Rows from block 3 of a small image classifier, named by matrix and row number. Rows with one number within an expert belong to one neuron, the router's apart. Each number is 500 + 40 x the weight over its row's rms, rounded and kept within 0 to 999. All counts start at 0. Numbers have three digits each. After the name is the row's rms in percent of the matrix's.
Before each expert's rows are labels from the 100 images, of 14848, where the router gives the expert most weight on average: "top examples" is what is common among them. Only what is clearly more common there than usual is listed. The data: photos of plants, animals and fungi (iNaturalist).
# router: router (model.blocks.3.mlp.router.weight, 16x384, trained with AdamW), inputs 256-383
# gate: expert gate (model.blocks.3.mlp.gate, 16x192x384), inputs 256-383
# up: expert up (model.blocks.3.mlp.up, 16x192x384), inputs 256-383
# down: expert down (model.blocks.3.mlp.down, 16x384x192, transposed), outputs 256-383

# expert 4
top examples: phylum Arthropoda; class Insecta
router.4 107:526483507572538573554495489490462568547497431487456452440529470446476459525424544440433476572519509529510561548576553570467469482518509524528451490530410470476511491543490523528494481499517476452507559514530472461520548519523535500503519532570523434437454547439444529486546439554504458497493457457561580487489468530542538443459509493440550524582522522441498469472509492489435541482461
gate.2 105:539422470472483493483550488517550548478517491564475534508462451492500525528468554497554489542538460459565526525454492521420498503475461464479513449479476492498504534554500488523480470520463530477490479459480464471561447532515499442505413513501538486526503505465513548510529548472505383564570505555428457540538505369519500523483501600497502531536482537443453479501470555472434500521512
up.2 104:570516508492525561487449543534484457482548440431471510550490514512514495488521533502498485405526526546410502523483506512536499498473495520500474469573534430503471440468505470549467434467564541485490488547480467528471523445513487504538531430436473504469493454507479448550502569504539583414427450482528491476483485539513445535451500465471513493498424541535403502531512480532516548468558
down.2 093:517537530520471481464491572444522425551487489442441475541508449480486517474478513532555532459498503536466489538433485478486492490442453529466525526492431520597508536482525562506582502455416551542425476505499497433504455465494511465478544466492432469538452563473554476520547520515481415477511562525500478573474529523540503411505459523545580434534536544508471529439512514542576460554511
gate.3 097:478559513496524515526372527505479630479492429475479495480499465428524466471454468518563449472592535549556496510531522496535489519492500569542517479481479547427550507424450457522500532508469478501478526447457550486486525466547475500440519565475521507415553491423521515467413467459519467459540445566512443494509512529392493548460457464487464562553512461566517494527510485480513509501477
up.3 096:511564558534502541568405547530504582450509451485486483480519461452486457488422491493578448465598566516511453541507542519559473511488477607551492429475448525408574496433502510561508539481457454515499515444487534457456510487546483480475522535495557528421524486461524519459468485449501444466531471555509435466519500526404543552470456506523457578553553482496532513498497474488489494490479
down.3 103:500476523497447463472488520436555558459516532550498530528499488502475552452529433474534463487552485523435454457503526571492531554547475577470492451499451536497511492488458541522594496510511542522534465545517522544477566483548498459565479426421419547525495541510547533557474537482528528482564527539515489427512520478488505490483552553575452475509467461496512524557466525489564533523621
gate.4 096:498495544509439510560495480474506437499441490524487515469479461522538534436457563504467411442486502514520521556468449522556527480516495506484540526513414460449493466498516494406508545565493445487575465515590521441518493498469447502551539495501577428513496549486480444518498549471483425580626469564464547491507514502533477473461533536519454497553460527532443447431498512526483446588475
up.4 092:484544447488530521423459522462506533555573470523484514483487533512461512566546505501520572494499534475489472463574588458465457543444524508523471455518472554514479540525465493556446423411571532526477513482430485564441500519495568498457467472479416539497513423482517531533515442502518518437381571442498496484493461424464502534537483475439481466469542478464542490548513494484527549435580
down.4 096:488506524470541588458548515533529558550603561430488489553454476533434467487530404498435541519491513527474505512546481511522523479512438547520447483534502499541501490435448534501511519503515534499516537580521538488526547487476403467478505479497492540463556511548482566474486530509466475502436502514492487440473547444473455517575558454526497474493545461534436476527529463495537540440525
gate.5 103:512538427560505512499435471580480507462483469506426509476485452497472519476467517474567499488498505466550484468503467510529463451539484524459516466523485520446541475488494481448522573546467498500513472546514422492486469530497480511550513525520593459595529545475483533513520428476493477484503527464496442536564593516453490435504473482470497525456388505544541462505481546498433360573471
up.5 101:462502517501457489472551555501475490499470521447547522486519565504504436512566516491446475514489504546486488489503474536488554566500529528583499542441414562568469522514517568525458475454487527545499542486459485544506541479528467469429404423540456499446432468515548502511440527516469501512454426500488479517508499550557532555487495469559528540517529523439488531529502487488537570417587
down.5 103:523491542464553529532415510467462515434465505456434513416462511562508509389498503428534518504554502481411507505553472504513613475515536469530503489514458509551510460541452485490472497419468533487457566566506520578574560511521560505513459531472516467518440519576486593455491429517514531514575520544516519451517471487477552518486518515464524499558464420541467504512525418492532495566488
gate.6 109:468480469442582460478429497514512505535572498491504540525508504542553475496511451528455572486449477546542459489508563526489518482572508538490531545495511488534561443494481459513483508458427443477504586469539455486501478579505570535517489557412434571479484540505510480514513402537543495467341449502499515519504424504426447498463591489589529502461510521491480510531519444537515497547400
up.6 107:425523497520468471541429571545488522449515461463551502512481492534535470489491503480563379523521486450445439522401478454510496509481547492502460489451442442468483508493583465465498498537584466514474477438479485482552517612570504506469542609457452509449449486498407463561446538506522462545563483513529552484495529458532520495530507497482535460468541482487460526511432501545600484468587
down.6 103:571456500505484523553475402528557509563518456519506470471582581488535519462513503515589497524533460524482497543478521498520481394550422519520489513492514626472508517503500493497579493531545439450474491499497505497433541537544565480459524516622517480542578495503516501517447518457552460559546442455487510522536545486539535490501477537567529531479478485569428499485471576518432511512490
gate.7 097:536499440460528519514486443531522505505503556513469475576507531571500458444497556543502472521399403495489515491416552496554565472427420479488491545482472508443432433458522486488525509467450494503516486499530468471501576534541475478490530489583541522521452425396501517489521449510513494469576465519531501517491486469520473561472578506524529494512499476507591465535480546519513468526495
up.7 102:484491509466477515512541571540472461523510516514441468498498499629524465479592502505543562548389514482447438451454511543494487535445535505469481526508483551475482495503527497480447523512478506515466497533522583437504516542537519475457492503483534532517494517479418493505443520541537525521535463465490520549460518450527492503526530495526478479577495505524611535520546487515487519558475
down.7 104:495534538503534495464488521491483541501496471559489450512545522429535508429398471468405502473458470482482476523477556503456505554444607495486477537518507526452471495456458484464494498555507578537529511543536468526613475538436459516450466523511428478487508486494447504516533530450514470513462493549499484462479459469492513519522533490439435484521490466573566428522436526496410567503535
gate.8 104:546505484581533562495480552547506505428525463507440451528479534491529476588517467487493461501481468516377519459505504471454513538543531545454513515544516499511444518473551489491464517496481530447431512495556406448457436508496436439428498502479536532518541481496513498431518407501437437439481511496506444457450497484506550541445540492525442556545464520537539474464519484493504471478526
up.8 098:455501503440484484512530449476519457561493534523514532502553504517486490398475541492475585475541534479570512538477495535568515443464497464561495507485498485515562444549462554534501459509506502578579470480436542558542532473468541539549515517521512484496498514456522514546486576509561543556497459497472548523553441495495451465589442530495530444485486491509447520530479532528474554507474
down.8 097:496522505511468467480389402493507534536451532514496500526500492414476458502521480539449541553462517516476510527477501510482454497479542530479507500519542545444517533499450512580509513500558394446449505443511475476532441488481530546510487521501489451375537420525561484490519528499558556537466433456446534492507476479511465492500469496437524538480502548465514479468458461473520524575488
gate.9 092:544429490499460493460522530569541533546483512475445555482469419514511517569463506565515530497442444489449554527504518483526472491477427529501518461439437531489519488514508474572532478498444526559501477466551508515513454525492480469477424497528462525444509577468435521473471494495467437547478574520496560469520564500448411511437594497450504469445515525542494428439466504539522516537516
up.9 097:526513498518523499577484513402440490482525486494547476509555549513505457458555496426513444528510550531540508474547491501442502489570573446527510529534599464517473535501477490428426556501515502492502497509451471497499489448507522544503532558496527498525517410527531436508539509514515492461484471496507410531486460498537572497560488483525488583556460514431539583561532486501514487455511
down.9 091:518517467452465453466513520509500547439502452471544469526464527493438481498561493460457430451497521538453492507504472498495512554504444543478478462415479588587544418550457507475466494500553479497442601464472528460517480518480473489494470476422556484464515541545563441454430531511498375503424547509523428449530467491511504500549521563508423529486569511573508461506495531506446413525555

# expert 5
top examples: phylum Tracheophyta; kingdom Plantae; class Magnoliopsida
router.5 094:467492505447542473538501454553467464550505591476509432547442490456490546519564469440512586498524508476488496449463481475530350488467522492576492530549503567489504478562469496523516560447491529543456552478463497455505479563552425470461516471505496487456498478560543552526453450482504523508556507510547546530417445466508545445541541513517465536495558490497469547500500529533542445523503
gate.2 102:414504521516542468503530511498482469587480530507405580574472512546510519508492428484534472447565499525523474549563490462506448486475494502595490459521530534436457513525458512506456478465478550498458435508534486521514467493494504480489526458584564510495557440464479487443480498460478546473486565468514399463522526483486449534553539457467489499490433494492485481519467432549423475545529
up.2 101:508527474491499552496513470493479507497504509545494480532523505466398457567584473491472499483492530507495558508450467523552502441493469487516500494559477492489523524577540492489464567469514490473533514481500503526495533480543473493502532506489457559509541539473546520497519478457476487465496481495457470514498468516409457513470514537487488447495451561493609521508597528490492445567538
down.2 100:494549534530546551515519499563467477587549546455477535494552460564437475523504457472566520562550473491430450523506455531484526535526502550462488536575442537452462521539528497497521480492509564574535506498468540585524544515481522431573528528490523494461503458499577533537491509495512419502507518491449556505518414555506472469448573539513545487442580512433515511513491494519438559474557
gate.3 097:473495425510494463521397561413479528528503560531434513402405474464455544491496489539502521502425519451502493530463537507435455537429462469599543460518590460529544471484522522529577443493575542428512454570435503467409487491505458471496570435534455531528411490473520469473468482481537448474531466467511556477597510569554533514467504502449441493532473584420526492414480531452476579520473
up.3 104:591520453470491480488479500456509554505527541515506445498446505509476542574468446482512518483522525514432536523516468481434484531530451449495522470552478459431561540500496476470541410544475506421514493528490471461465454465541461496508493527513497463502481490480568533427502521500568581539511501475417560495523510583549489480452443497585466545524481497457446507477510495508491490569469
down.3 099:433476544486520554475521580436579543485531499499466547453509500575560507534549480502473491546450537578519536471475539500553557536549450475509480502524505463452538509570499487534491563475515475529468395428513471513476464486512569498550521469491502466456500547448412556443523485515534532460501509434520413567522431553516518492451473601538447536507548474482545457498537442503479493545584
gate.4 097:503487545512416564527513530508528457464504561506480548463550417523441496479576496508470476512530536527477566467593511549501503533495475523509509521487508493494498482500481511564515573493492501486487461539458478468485475563489506516481430494478472517476516464502477579486483527579521520493502419472472503583443410516582427534433473480474489489509469613505487512538530538553503521460499
up.4 099:445515581475461544509525507571533489452509495509512515491506458496462450489587494458457506514466506520502488472576478529507478531461504434567490517551455415448441491555477512523526551521534483515484481473486519454496567466449449515510470525526507507408507422458493521522465478599425502452475425559511531580450412490596472467476481470456450464435519570511469548543457565498563504367505
down.4 095:503488529496491546463500563478521578488459460573576528535523419531454500445554527468494476507573511499478540560518469485459432543494499523519431474533556497460496446467474450521414522581543497479485563523494491532520534494481488459528483517509500504428589534468472501509493473494430567540534509533556516477535518441438418552463548513550518515505527500479596473491506500471526513508549
gate.5 107:484538506435485568523449452496491442534516486507527496515485442493520516470495498513532515444534528553506470481571468513538541465495507577512482543463497452580513455506480456508533493481487445511518522445473508474427535463431502506422492538485469386544452498458552444563447446521509477520535560466470526486490595504492538479520515481569473572499494541491523553543517475488543519440510
up.5 108:512485542422532489452508452470516527404532542530525490481477524449535548558409553481544481467423527509506519515453523437522468522565529513509551492450571512490575482483604487474516525444496465459454454495549507569639555530506495487565498512471412501506502517503481461581472550505534469516525468523505514512504499548476471547443512451507367512563450515535463528533540534502504522542504
down.5 105:538518562504471450499446478524479546463476552497431463561499433530601522556516531479492456471527578552426525462523483515538523503519464522486499554544441538488541432458501526549563514498452501484493522451530495474499500461533515527545460506554570534587464503535488487522494516465538498419534506438448504459475460497578497512584483456548523461521551525470504512432581412470505444507495
gate.6 097:520532602517521549509465505487521478498490470573456486473449490552531485495404464488480512517476525443400505372493470518511510521547431507516560556465515609452489463518484580490545511507527514550523508501505509480524462562547504483576459501528558496488563425478576417562459486462559515564525540536533571541515459499486484474499486477500503483466460544576503461566544509497560379501492
up.6 101:478506575504503510451451545570532489438527439496469452509453501550503546488417486550527564520492542474468546462501505453468488558550440508465524512506495592474481548476505595590515542544538502529493471455520510518497515533513473556590478438507513480469527541478582422501484542491575469511461551473479528529562446523480479461489583461495556484496517548568454494475555516530520503522450
down.6 101:420491541510486421447482525478519522534482552470530521478496435537458555532565465546413543582496502540526526513484471515521511517403464537484518477459544508386557533591545545530456546507554537428471506513525453530572505485536486494439535477454570537513519558469490544576447486539437551527493517488433550573421450451497538558528547497459541434499507485496511420528535541536496485447518
gate.7 095:470539460450520527511440512486527576488582447462529502504500495488491516529499465523495480497468485541508517528508573412429513447541465495409477414449501483508504461512513574500433533455482500541536447497492484470526473461528466461458427546445465516492490525505544546446529489485550535599574504533491550534439527464461455537573529499504448485536521465516477493510456510540520582535422
up.7 101:482504542505536444440558575505427486561485478433451541484444496526498515517492421521541565560472529450603502515457579474525497558496551510547537445493466511520399503406570569506584473458503489457447487570464551408490581560556490420483531515515556504430485490512454471500488501524507406457466564518481471484557528582537516499496520525487514468469519544498496516471451550523514468415471
down.7 104:482470498493518504463547557498510477579532547496467459475502532562473522507480486436503553485485520518552352449482472519554531493496548485467541446464531584449573490593485497538551443469487512505453512436498493567506517542416452459505552502474502561525551478480487476541489553489459524473451455479521480453565517495522525482461521522544554491460512512453523499501415519471491441471598
gate.8 109:602492529490506483504473537539484425491566567460519471569516523522425460537559422512557478504489460453517468433456472467518495497502506464556392503538449495428548549489412491486479566568463527472489571508482501467514405550518533469602481514396479541424566498573521499592453484469599487496483528516482489479515513460519519496490528492492454521481476439493494522510409484492485504491513
up.8 107:399496444504513504508529446484541585478441463535484521483477472438571516430479598471455501494540544534484544557563530510507518512484492550429560531476510484568477460499575504518508430445540495555539411495521503538457563437474477505389507496584519442579451485426534518412547510542454493474506469461556515527501467513504526507546421523493560500540549539488481450511546536549501527517509
down.8 098:526517566499465477540482501596504554530493496493492440478504439531513495458525459508485514512465488488471512458460473525524534498528501454493449523498467453477495513513508513456546453556465581477492542573449530495483495450483512518490511487474503470439557524464451527503491536499577411541475438481522476456437465485591530417540523585510486480450462464500535499515482560453498465545573
gate.9 096:443475543522526516459479553482463522460571565503506456513466570507506502452559513558447441527480585528502501528544517485463432530483576496566431405455517456554486466477449552438517482513540494528532589532507467532464536482521511496596523502541442491492482549554529484582494561558445510554420470457476495490517481508487533443490529491633448520545479495468489471521468404445500522507490
up.9 092:519585476535483479487513513501520486507521499531583461470549529477497524508478534462501426504506566482517490500482435562515567438500507516487524508458585520457481506501535439512523541543552517484526510503551508520478453513561523478477480501497582469479487533547492524430459476472509477488513460550492541397457492518456528538513536592517509522496524510502434541445600515615552518486543
down.9 101:442481490591533493517499450566507484508432502574502485502467493551525526531466446502524525487482511484560546460575490518513493530518413557475481401492489547564417513500513525547482506423481493478452544527501469413428553521468531503461493485476532433566501505461448461528471431564509457554565511454393586488511521480505511564537518533500440411543468511514537463415520507481532492520466

# expert 11
top examples: class Aves; phylum Chordata; order Accipitriformes; family: Accipitridae
router.11 100:484528539531488505490459476522539501447545430553503624491536523517508434461459534496448478453526507400535433492490498483487499494496524545529560433511550459470498546466577454475397476499465530415523416452432567547517512451492500563486496492478482525469466448489569480435554484461458428491490516571538403475466519500402504442513463546489483491511504427487534508562438495435474456511499
gate.2 100:456519392547455517513494510470500515437537506474461441530534492508444561489398502494516530470449545499488564535446476512454480525577484495527487503598499479494482472512433568496525503526555499558514442485451537449573579462476533565501533517532511462502539489542559448419520470432576487554480535524548405465496510508616511468509481456531521540504511483485498399496526563477440532485503
up.2 101:529428566456502481512476459502522497578479486506517601450449484473572453505604490498518500492565444521489435480584534505499551466417514515482508499396499535486497540475547458520473494496446477439472571510544483564483421566478461432458462422437526545551422507474449553546503533545403525503498477506474591531513507484405513539461530533487488439479482499524501568525453466500555513505509
down.2 101:450502408458488474480480522490515423513553464494485463544596528503528476545509559466417562517517568535525516526471496513520466509468496533517551491532502533486468534605463543441464448554517535495482500466517483462490529497468537478510473494481561525482497421500494483455366582499532488483567526551528467521519476492439531474506587466464499481501506516509533561549490534454522506517436
gate.3 095:518512499490456477497570516539511517502494545467454457439582513451477506514410511485502488576608548512447433483476512529554482500550512506506450491470468469518516473530528442476548465517504485516548501475513465446481520451500484479535559543447553497506513497482515491549433542442470534485507458558556500517469495497579512489559508529502532464532486568489507461498519511523484467438558
up.3 095:512474515505425441428540510520512564500460556412455438485548529530495504480484503497469457557523504510457477483445467574560511504508529483518498464467450476528496457550544453459518466519430477484556502486490512506472492433516465491524448477472514512514544477467549485502427574486476512485548456627548487454482460491571476508509475542489536509502468509467537501521513571469532492498531
down.3 105:481527524488527394469476535471448496516453443494506454492537492484438494485512483506533496495539429503513544484583456530399525475494560503573477475457447395601543519481478461497445517530466499468489481514494454508518501518551525542456484570428514529472459488541516525459586439517475484483506456501458501537466571455504480459514494458480516491449524493516481440517502551549467588530432
gate.4 102:459508569546490492572491502541556528479465448491491506461481479526481488553489510552538466533516461499462438492476478547493498532555497487456485506550467407455505522519494523510480529404457508504513423431484519507494495486567437469562440519486571493562451526504542465490499485491521535451477478529445510465514563453495526543563522492564466450509420567547521521573450526481523499537544
up.4 096:472512487512480548576511498517520485491520444437516530437496489467505484556507480506561523555508534512466477527490501545489495504531479454482506531548452441514473543475530487522462543405450518518532458465497534440487526518535439444491409570539552483524386492478520497485481487468550536495493488535472495464529525467548530508575506537563487445528405516532511486566429541526542433501480
down.4 096:494541528513517528509520563518584528595534503567526514521531534458479451529471479491476514490539469560522429509548537511437477416454543612370509519433520515568495553516474450507481547605407547482449488530521484506559538486515449497479519438466514449447485525489544465465495466474489480451532522475506474524473513588494456470456534490445505540448479450494506503537496500492503515514585
gate.5 098:521496445491478535531604528522442514498482554499529551536503475457515527484499494559505500448585473492542511458521473488541508462471425453455500490509491500524512506491503475531428492461545510491517503452541432466481519461476514429504508563610412506448556462498499514413548566480485473530502531514481475510409530516488544516495490523508485526515520418509477506541426457531610465533483
up.5 107:511563503572527487480516536517466461572509486479524471525580398511474530503423526458519518499472492515496522502501462520507507533493495514471479481489476460501512485505509488506451500540545463486537538579476555426482460499496537424547513604530509478474533498478493464415514544457492468508434563553508487483446527554429532496500505555574545483544505457438491528523536570481558523464535
down.5 098:499480440455494495563502473501464577520507477491485522425503510528461478475604433468479402439489487536442468464488475502432516559513539511446482529436439504444513506553516574535523534494481383507546535464509507510395508455536520527511475541504466456527530464506588541521541515554520544518506492498519471557550410511493470470448526499523616513567542514486549535550463536443425547514507
gate.6 088:473511485440500498447522543510473488483486413497483563533541561532537527480494462535510589529528509486518370515509448507547476495568490531538484528445530493496481494498510469566525511448497556550532497507494616537511504454459511583516522436484470456524536489470469442517515437499531500462458514560522501472463483487455442519494505514574497592428491523467471508471431475459538526456484
up.6 087:493523506438518510462552551513457506492498446488518495519505567501520503461481489557514558509564512515516377487501467470535478464582498515510460558442515503511473492538483426572525509445504576540530487508481599534495494438456488581507559511486439459502540498474457420513506465471520463472473533546512496443497482502442451500489531506559511596409479499482453527442430500499512503448469
down.6 097:500477455501519518525540531523487420503464518526493597483488546543475531479499622492500477444445519459482511482522493519460535459439506458513510494577561514443453513451506510530529506557485467537498454489499477451490517530473491478469541524485515479519483436538484529491510429503496550464511478547447564506542540498525505456440497458487496446509480491543482500532633519462479443506522
gate.7 099:484472544476503500503585472500473456556527556448534481506553534539516559482423440485498541488465481523544484501421446484570443473518482515602489462583570488476502422435512517526536503584517605534530467478472459502496421522508525484503482500516583610483493495585460512506504469545559554455562530428466550549514462558559529496500552548486445522439560473487574497462476574548445443508472
up.7 095:544498455538527512468440520507541521485429484556483479446439453476509459477544581538500517524513494496494489503572503512431506494459499524419525560488449576502527556546483460503451485456515437460494543517517535501521574520483436507457509511500490405561441497372481475454486510479451450518473475535544470429479520432420544523443452481541534494527436559466481486495486437443559560512533
down.7 098:493500460538464597462521493486470441483555438484485453531584566515535502450515570403547505559565517484535440445567522546515521483502484562503483547526581564503488445528510462462519504526513472476507506579529504466487478438483536527483516535504589471514452482507501536539544525569543510455551506504475578583541535522582483502452539474531410458449482583461533496402430505453469497557545
gate.8 090:400499495439520457474528507499447483554463478520505472467489469478470581528460466529549422508505509505426477507531478447464493419503492575495497501586406470491457489519570497485437541530462498470501569455453478451451510509491518498464467450473531542465479510507492492502505572486475476515558445502547430500517537534521540514563457492487513507525454535540513488505486464511594499454554
up.8 090:558511546569490522531509500479508522521538548474463494568500502488522460425463487420425542541441514531539483460480538551585472574537549450530502499482598519520520495451483509461544546495548523522537464513458468574511524478519532478507512515584462526434517452530421427527454458540581530517451557557481520539570470470522485445433612460516462524484488481474558461497468481538466471555473
down.8 097:515493435493522522496518511579438474483515565538507556508464523445492565598439475533477567410541521593544496476451438510430519505479433427475534494486449589485487444482476524441551476543490562482560538467429520542544505549470472546516480535430493462492447486489480500500524463541530581467479541390461486523499569445535530524477483498497479489491378509456496571463516531533527566547530
gate.9 100:489499505531489433485551457508472563535517498534507534422470469502436538566424479580468479472464503478538501504516533486491495469541549512501475449529476509526557459534494467492477533497530497441480472514463514561535443568523475495472445460467503600465494461526471587531458477499500580466505521482513457493449532445542462475497458599509498497604454483525488510524449487511514372505420
up.9 094:509449481475478471499498508419476507467510514489539529533500490544438484495517439481490497503484453539599521507463559440416481499544497613541470489574436389522475535474444541468525511517546583459456422484467487521476543432519460507548495535483539511473478418542450507492523584534483459481565445483501533482513505582531475496505568506511487495423489469479480555512504530480482509501491
down.9 096:503523516485486436559510473580496503526478541558520423499534462535506536548391472451461517474479549529505510547561486547515491494481480504431544472503424435456595534467487478511439489555535539495494508502508503547577500518499449455544522491480534496546429487481503467579493529513471503473481538486506519424486457550487611481537469478482541432519433478447495525538528540495504491516475

# expert 7
top examples: phylum Arthropoda; class Insecta; order Diptera; family: Syrphidae
router.7 089:472483434471535531450462496593495453547541504501474519579392477556541584451577526441568498504506444512442451452505498455516459555529486469471490510472549543490477525524482503498550524450536550534495503482507472429488461558459495467472472507476515504502543497549489436559471482460523583517504472467541432510443536531488430489468566504498442499507439549583507506461538506570477425478497
gate.2 100:501488422457443457524524474487581575433508493510560505548495442528467482520488460502484459473450448545521495421463487489533525486509501574529522483507484492490474525487508478518533518465481496497440558532513475346486478541542437542542479511491449544484505491451504509493498543499542398477504558522475512514524465461543435487473498456532488500490431543535512404479516443496520540489539
up.2 110:530514498576500501474530525491414521457500479524493500496415493550564525453525540472511485482478486448447525527510550464494526523449452487415556468486530486553517468469481416534455513522518509460481480414452482515523424578491467568517506465564571424545489528536557505509447488509479486493445430535470508535567563573383486518471530528535434490472498454449501522494518519494504538551493
down.2 102:480477421474487506575514518475511495572476501468526504447469438506434484459429482493544421467479484489461541513448565518521488458520509559507515528523492538510517493454448439503506596587453490522541554542521508532476497523445487456496562459450535476446547546436478513508507499462498574562463496437543384435516532489551485379494530411566572531478527483579509531523509450470459554564416
gate.3 097:572497484484414538574538484436557493485583483572600450570507562491424462497576416531482481492515475462544447504479559408546406453456493509494500519519551491582500507564541559460458537437431531467508477503475550496475542548449454578471515533546535562476521479458535547531556593481559461500451518510479549517449563485505453512529449457433481506448473521523511523494503510509462568448506
up.3 096:548479498467428477609534443434505521474554458562586499588498526449416440488548432524493478533522518436538450530445511418529454485523509505516494535573567511533496511561556541446474565408420531447494474506443556494471550546474474546467447522531517507493509439466510527502536532507547465524483494502482552566442566485491472491543416460471521526453496540511489500454531514501408540490477
down.3 096:544443488507551472504495601532462463436445513425499461515506510492553441549528495466516457422477488476527471527433530452506504537502490526504524453520533491523499446525532523540461473537510541479488518505498489514463471464500501540449549472501483597512494433477516500508453517499498537481489459508443448530541512458492485422488554487447480565549450544553516517442560526557568505417537
gate.4 095:457491526505486510490509502414466476533492471564486492536506521507514553553492538458500467482544503534452555521474576524558498437487514459520558474517523534514490542560476549486513462498592510466468455490437503534504470498564546520490536502498463501418426456506481571538483545416519456470491458487433462505470457456506443485484477468408509504427476472468510541479544566501493493488543
up.4 096:564533473483551475463502519547448437450474489493496473500442506540492434415519473538485539529531534432460463449520460514452500484519482514486482498520518472458502500512486468496496468501528498547527511502523522515516547467384428491511479509540470521512530557529538424507526468500468538514453528496503524464520486537539533564523501524534496515532491514573470489531528452514545528539468
down.4 099:519550596570472525393545495482499473472537474589541455463492476472486458446471491555464484562500408446412523512499492506499558469549465471474509494473495564433524518469527436491505525500496500514543494506525547478517486508470505510400496507550469461479489482494491434531560459530495478478447486482497512465485508467495460462513418531549486529571437479551503481464469400480501520448494
gate.5 108:520472511550493518533456510513449549513524616504541468523447516416471518477567508554543503489519534583493581469529428475540520524545548489527485496450554492475550487508491537533516487492459422486550439529501434581425477536488480506485486477514459493465478536460443444502506473504494503532477520547475508433534440470464460482421537499474451486562536508483507559495580491508499538471495
up.5 113:537520524536475507469470471517470511530507572515489470481397495433551493470508546496494456449495464569577473560469473526502503531472578468548489430524442539465455510576510431552520467488436530477495496531491514563501500452467476499424498452553509472578493457521471450469521463485532469548471495503487514507528426489518482417505477440415508539611445514526485520502552479454500497517457
down.5 108:472507524508526520420483444518508486474550528488554522530518487449464526491509423512503525444440519467486485495491539577424478550449524489508537502548522445523543517492405570555549506576479484496493515476532456555369542511479490480483523502473537508483481545541504489461531525466480503499486449512519481503561565510510499493512487522566537526486459503429395535472515416452492484494538
gate.6 102:493519453457429486394473485478532488439540439528494423503544517500522549518466561437474470458476531508487529498497484484497453461586455468489467482561492539531523517553509457428514513551512466577468536553493504498527513549487508509438529502473480533567468455463453488561457499447480571422510518494483599505463459504541495513494544493515472449482501565477510492474394483539494450516553
up.6 102:485510469502450530397480463465540488455516437484510435483515512512543505524482553470495461426460541535538536478458486519491479458618469464486481481546496536541493535532478407401514483532471495551489523526433528465538539524508527539450560507508515527578440470478449476582477533451498567398540525517493565488498451514545459479557545485496477480496491529503483517462393467540472431520537
down.6 101:488461444557544489530549510550504446498509556483512486445520446503425515471543460455531499538454546545496505467566502526507481480543558426519516422516514472537501501553551405531547494556479500456547525466462506471466535554547453491542550491469496539501481477493483439573512532447476479441440449421531508537503532457504405470460573486483554451469489526463523537420523401484523540493525
gate.7 092:475473536490510541444432489498437506541520531519574465433518500488498461491506516531490519497462434520511535425539426532535474560441540471513544445504537444493539506468446514500496477453569478514488476473473548508543499521504514471453431517492445447434517540545515508470442466458490526514474546463443472478448472523508563574471544472556542511467479562556574541507499529561521416454490
up.7 095:518556507550520431567537477550521508461485500558481508539457487488437479500482486505502431477545494480490468561569542518445465441528541550464510502518504494488473522549528441562438540453435550479481496501467443486513466497516473521534552502534503626545502490465455460510526535479543518474469549477501526432584450529556479450533402600425433493509559432513424452532512496536469519497470
down.7 100:478477448505473502567437500532582493482496476444456446447513535568431476495503510496453512482506494452568580492543465492532550505491459495497496475440497455447512500516540496507459456557417544535509540522427528518551576443469512482459547481458546550512458559467530504550474469492478525471511463480529512409554475526533549458450482521521518454516498519509502455508446497489493541471510
gate.8 106:521470499494499439487468472506459525514486499530492436551527501461525474479494466524476540521551487528510547513468464473447488541526506524566536484525522421450460528516477549524545488540459502471511547520473515526487526541516513487501522519551471403515465561498455429420584464534573452512495447535475526610432542508506506477471440500536484488491570547489624473616568562478443510474572
up.8 101:496518476440554501527484468473494456481499558470521550473463485518442502534484485483490535536480532484453453516482565543534522507503487519445492532484420504464573460505509395506457508499550475552535454516501584476520523442475493441519478485490499531510496477456536511585458527503397519528481563468533519470561487444470488564507542529475536527517455490454459541431452486592546537522495
down.8 100:473536512483513452455534518520464502513497489487489505586511482515451470493470477555459468541542467448527476527537493471508505461504509433465534520538403491571559568468488494513481508527519528472481520499484511491498522489457549481513479413454494436444511498457512394516546476447515441491452506385555452489548506458492520502512422526522488535441499547519535447521465516504570445463525
gate.9 104:523469451455528382524468501517455544533517543421471532572470512552474517501560520434522551453592489432457510471463483535500446497495485586535461442550432458494505551520500528429518517531550534552491539509523492511491481461496484462419452507538493516496539478440476562554483547455509427523515547564483537450536490447533505404503456516496517454466529488482514471493506534497490552521515
up.9 107:493482536520505503534543442520541503524460525474511529543519504499469519506476566464464525479546509454547508504495440467425471523507546521546431490560541461496520483524435556527475469439475483504416475478543471526448484453502557532406539445494496529498537480467538475462526520503458499450488474492545473518493566528567486463517530585451541472443460509433466525512547521489461479478561
down.9 104:497526481498576496447484467523452470468438498455540536531525479500445555504546571513463481493513535551507517567514552480496513491506475389490513468522527547493467562518438514484473477549512501460487527489523451467534489468584566453438478435503447554527468484516508544454564495470514537547532481538606473547516526468471555538447554421445438505527563433465550494470520474453463461501429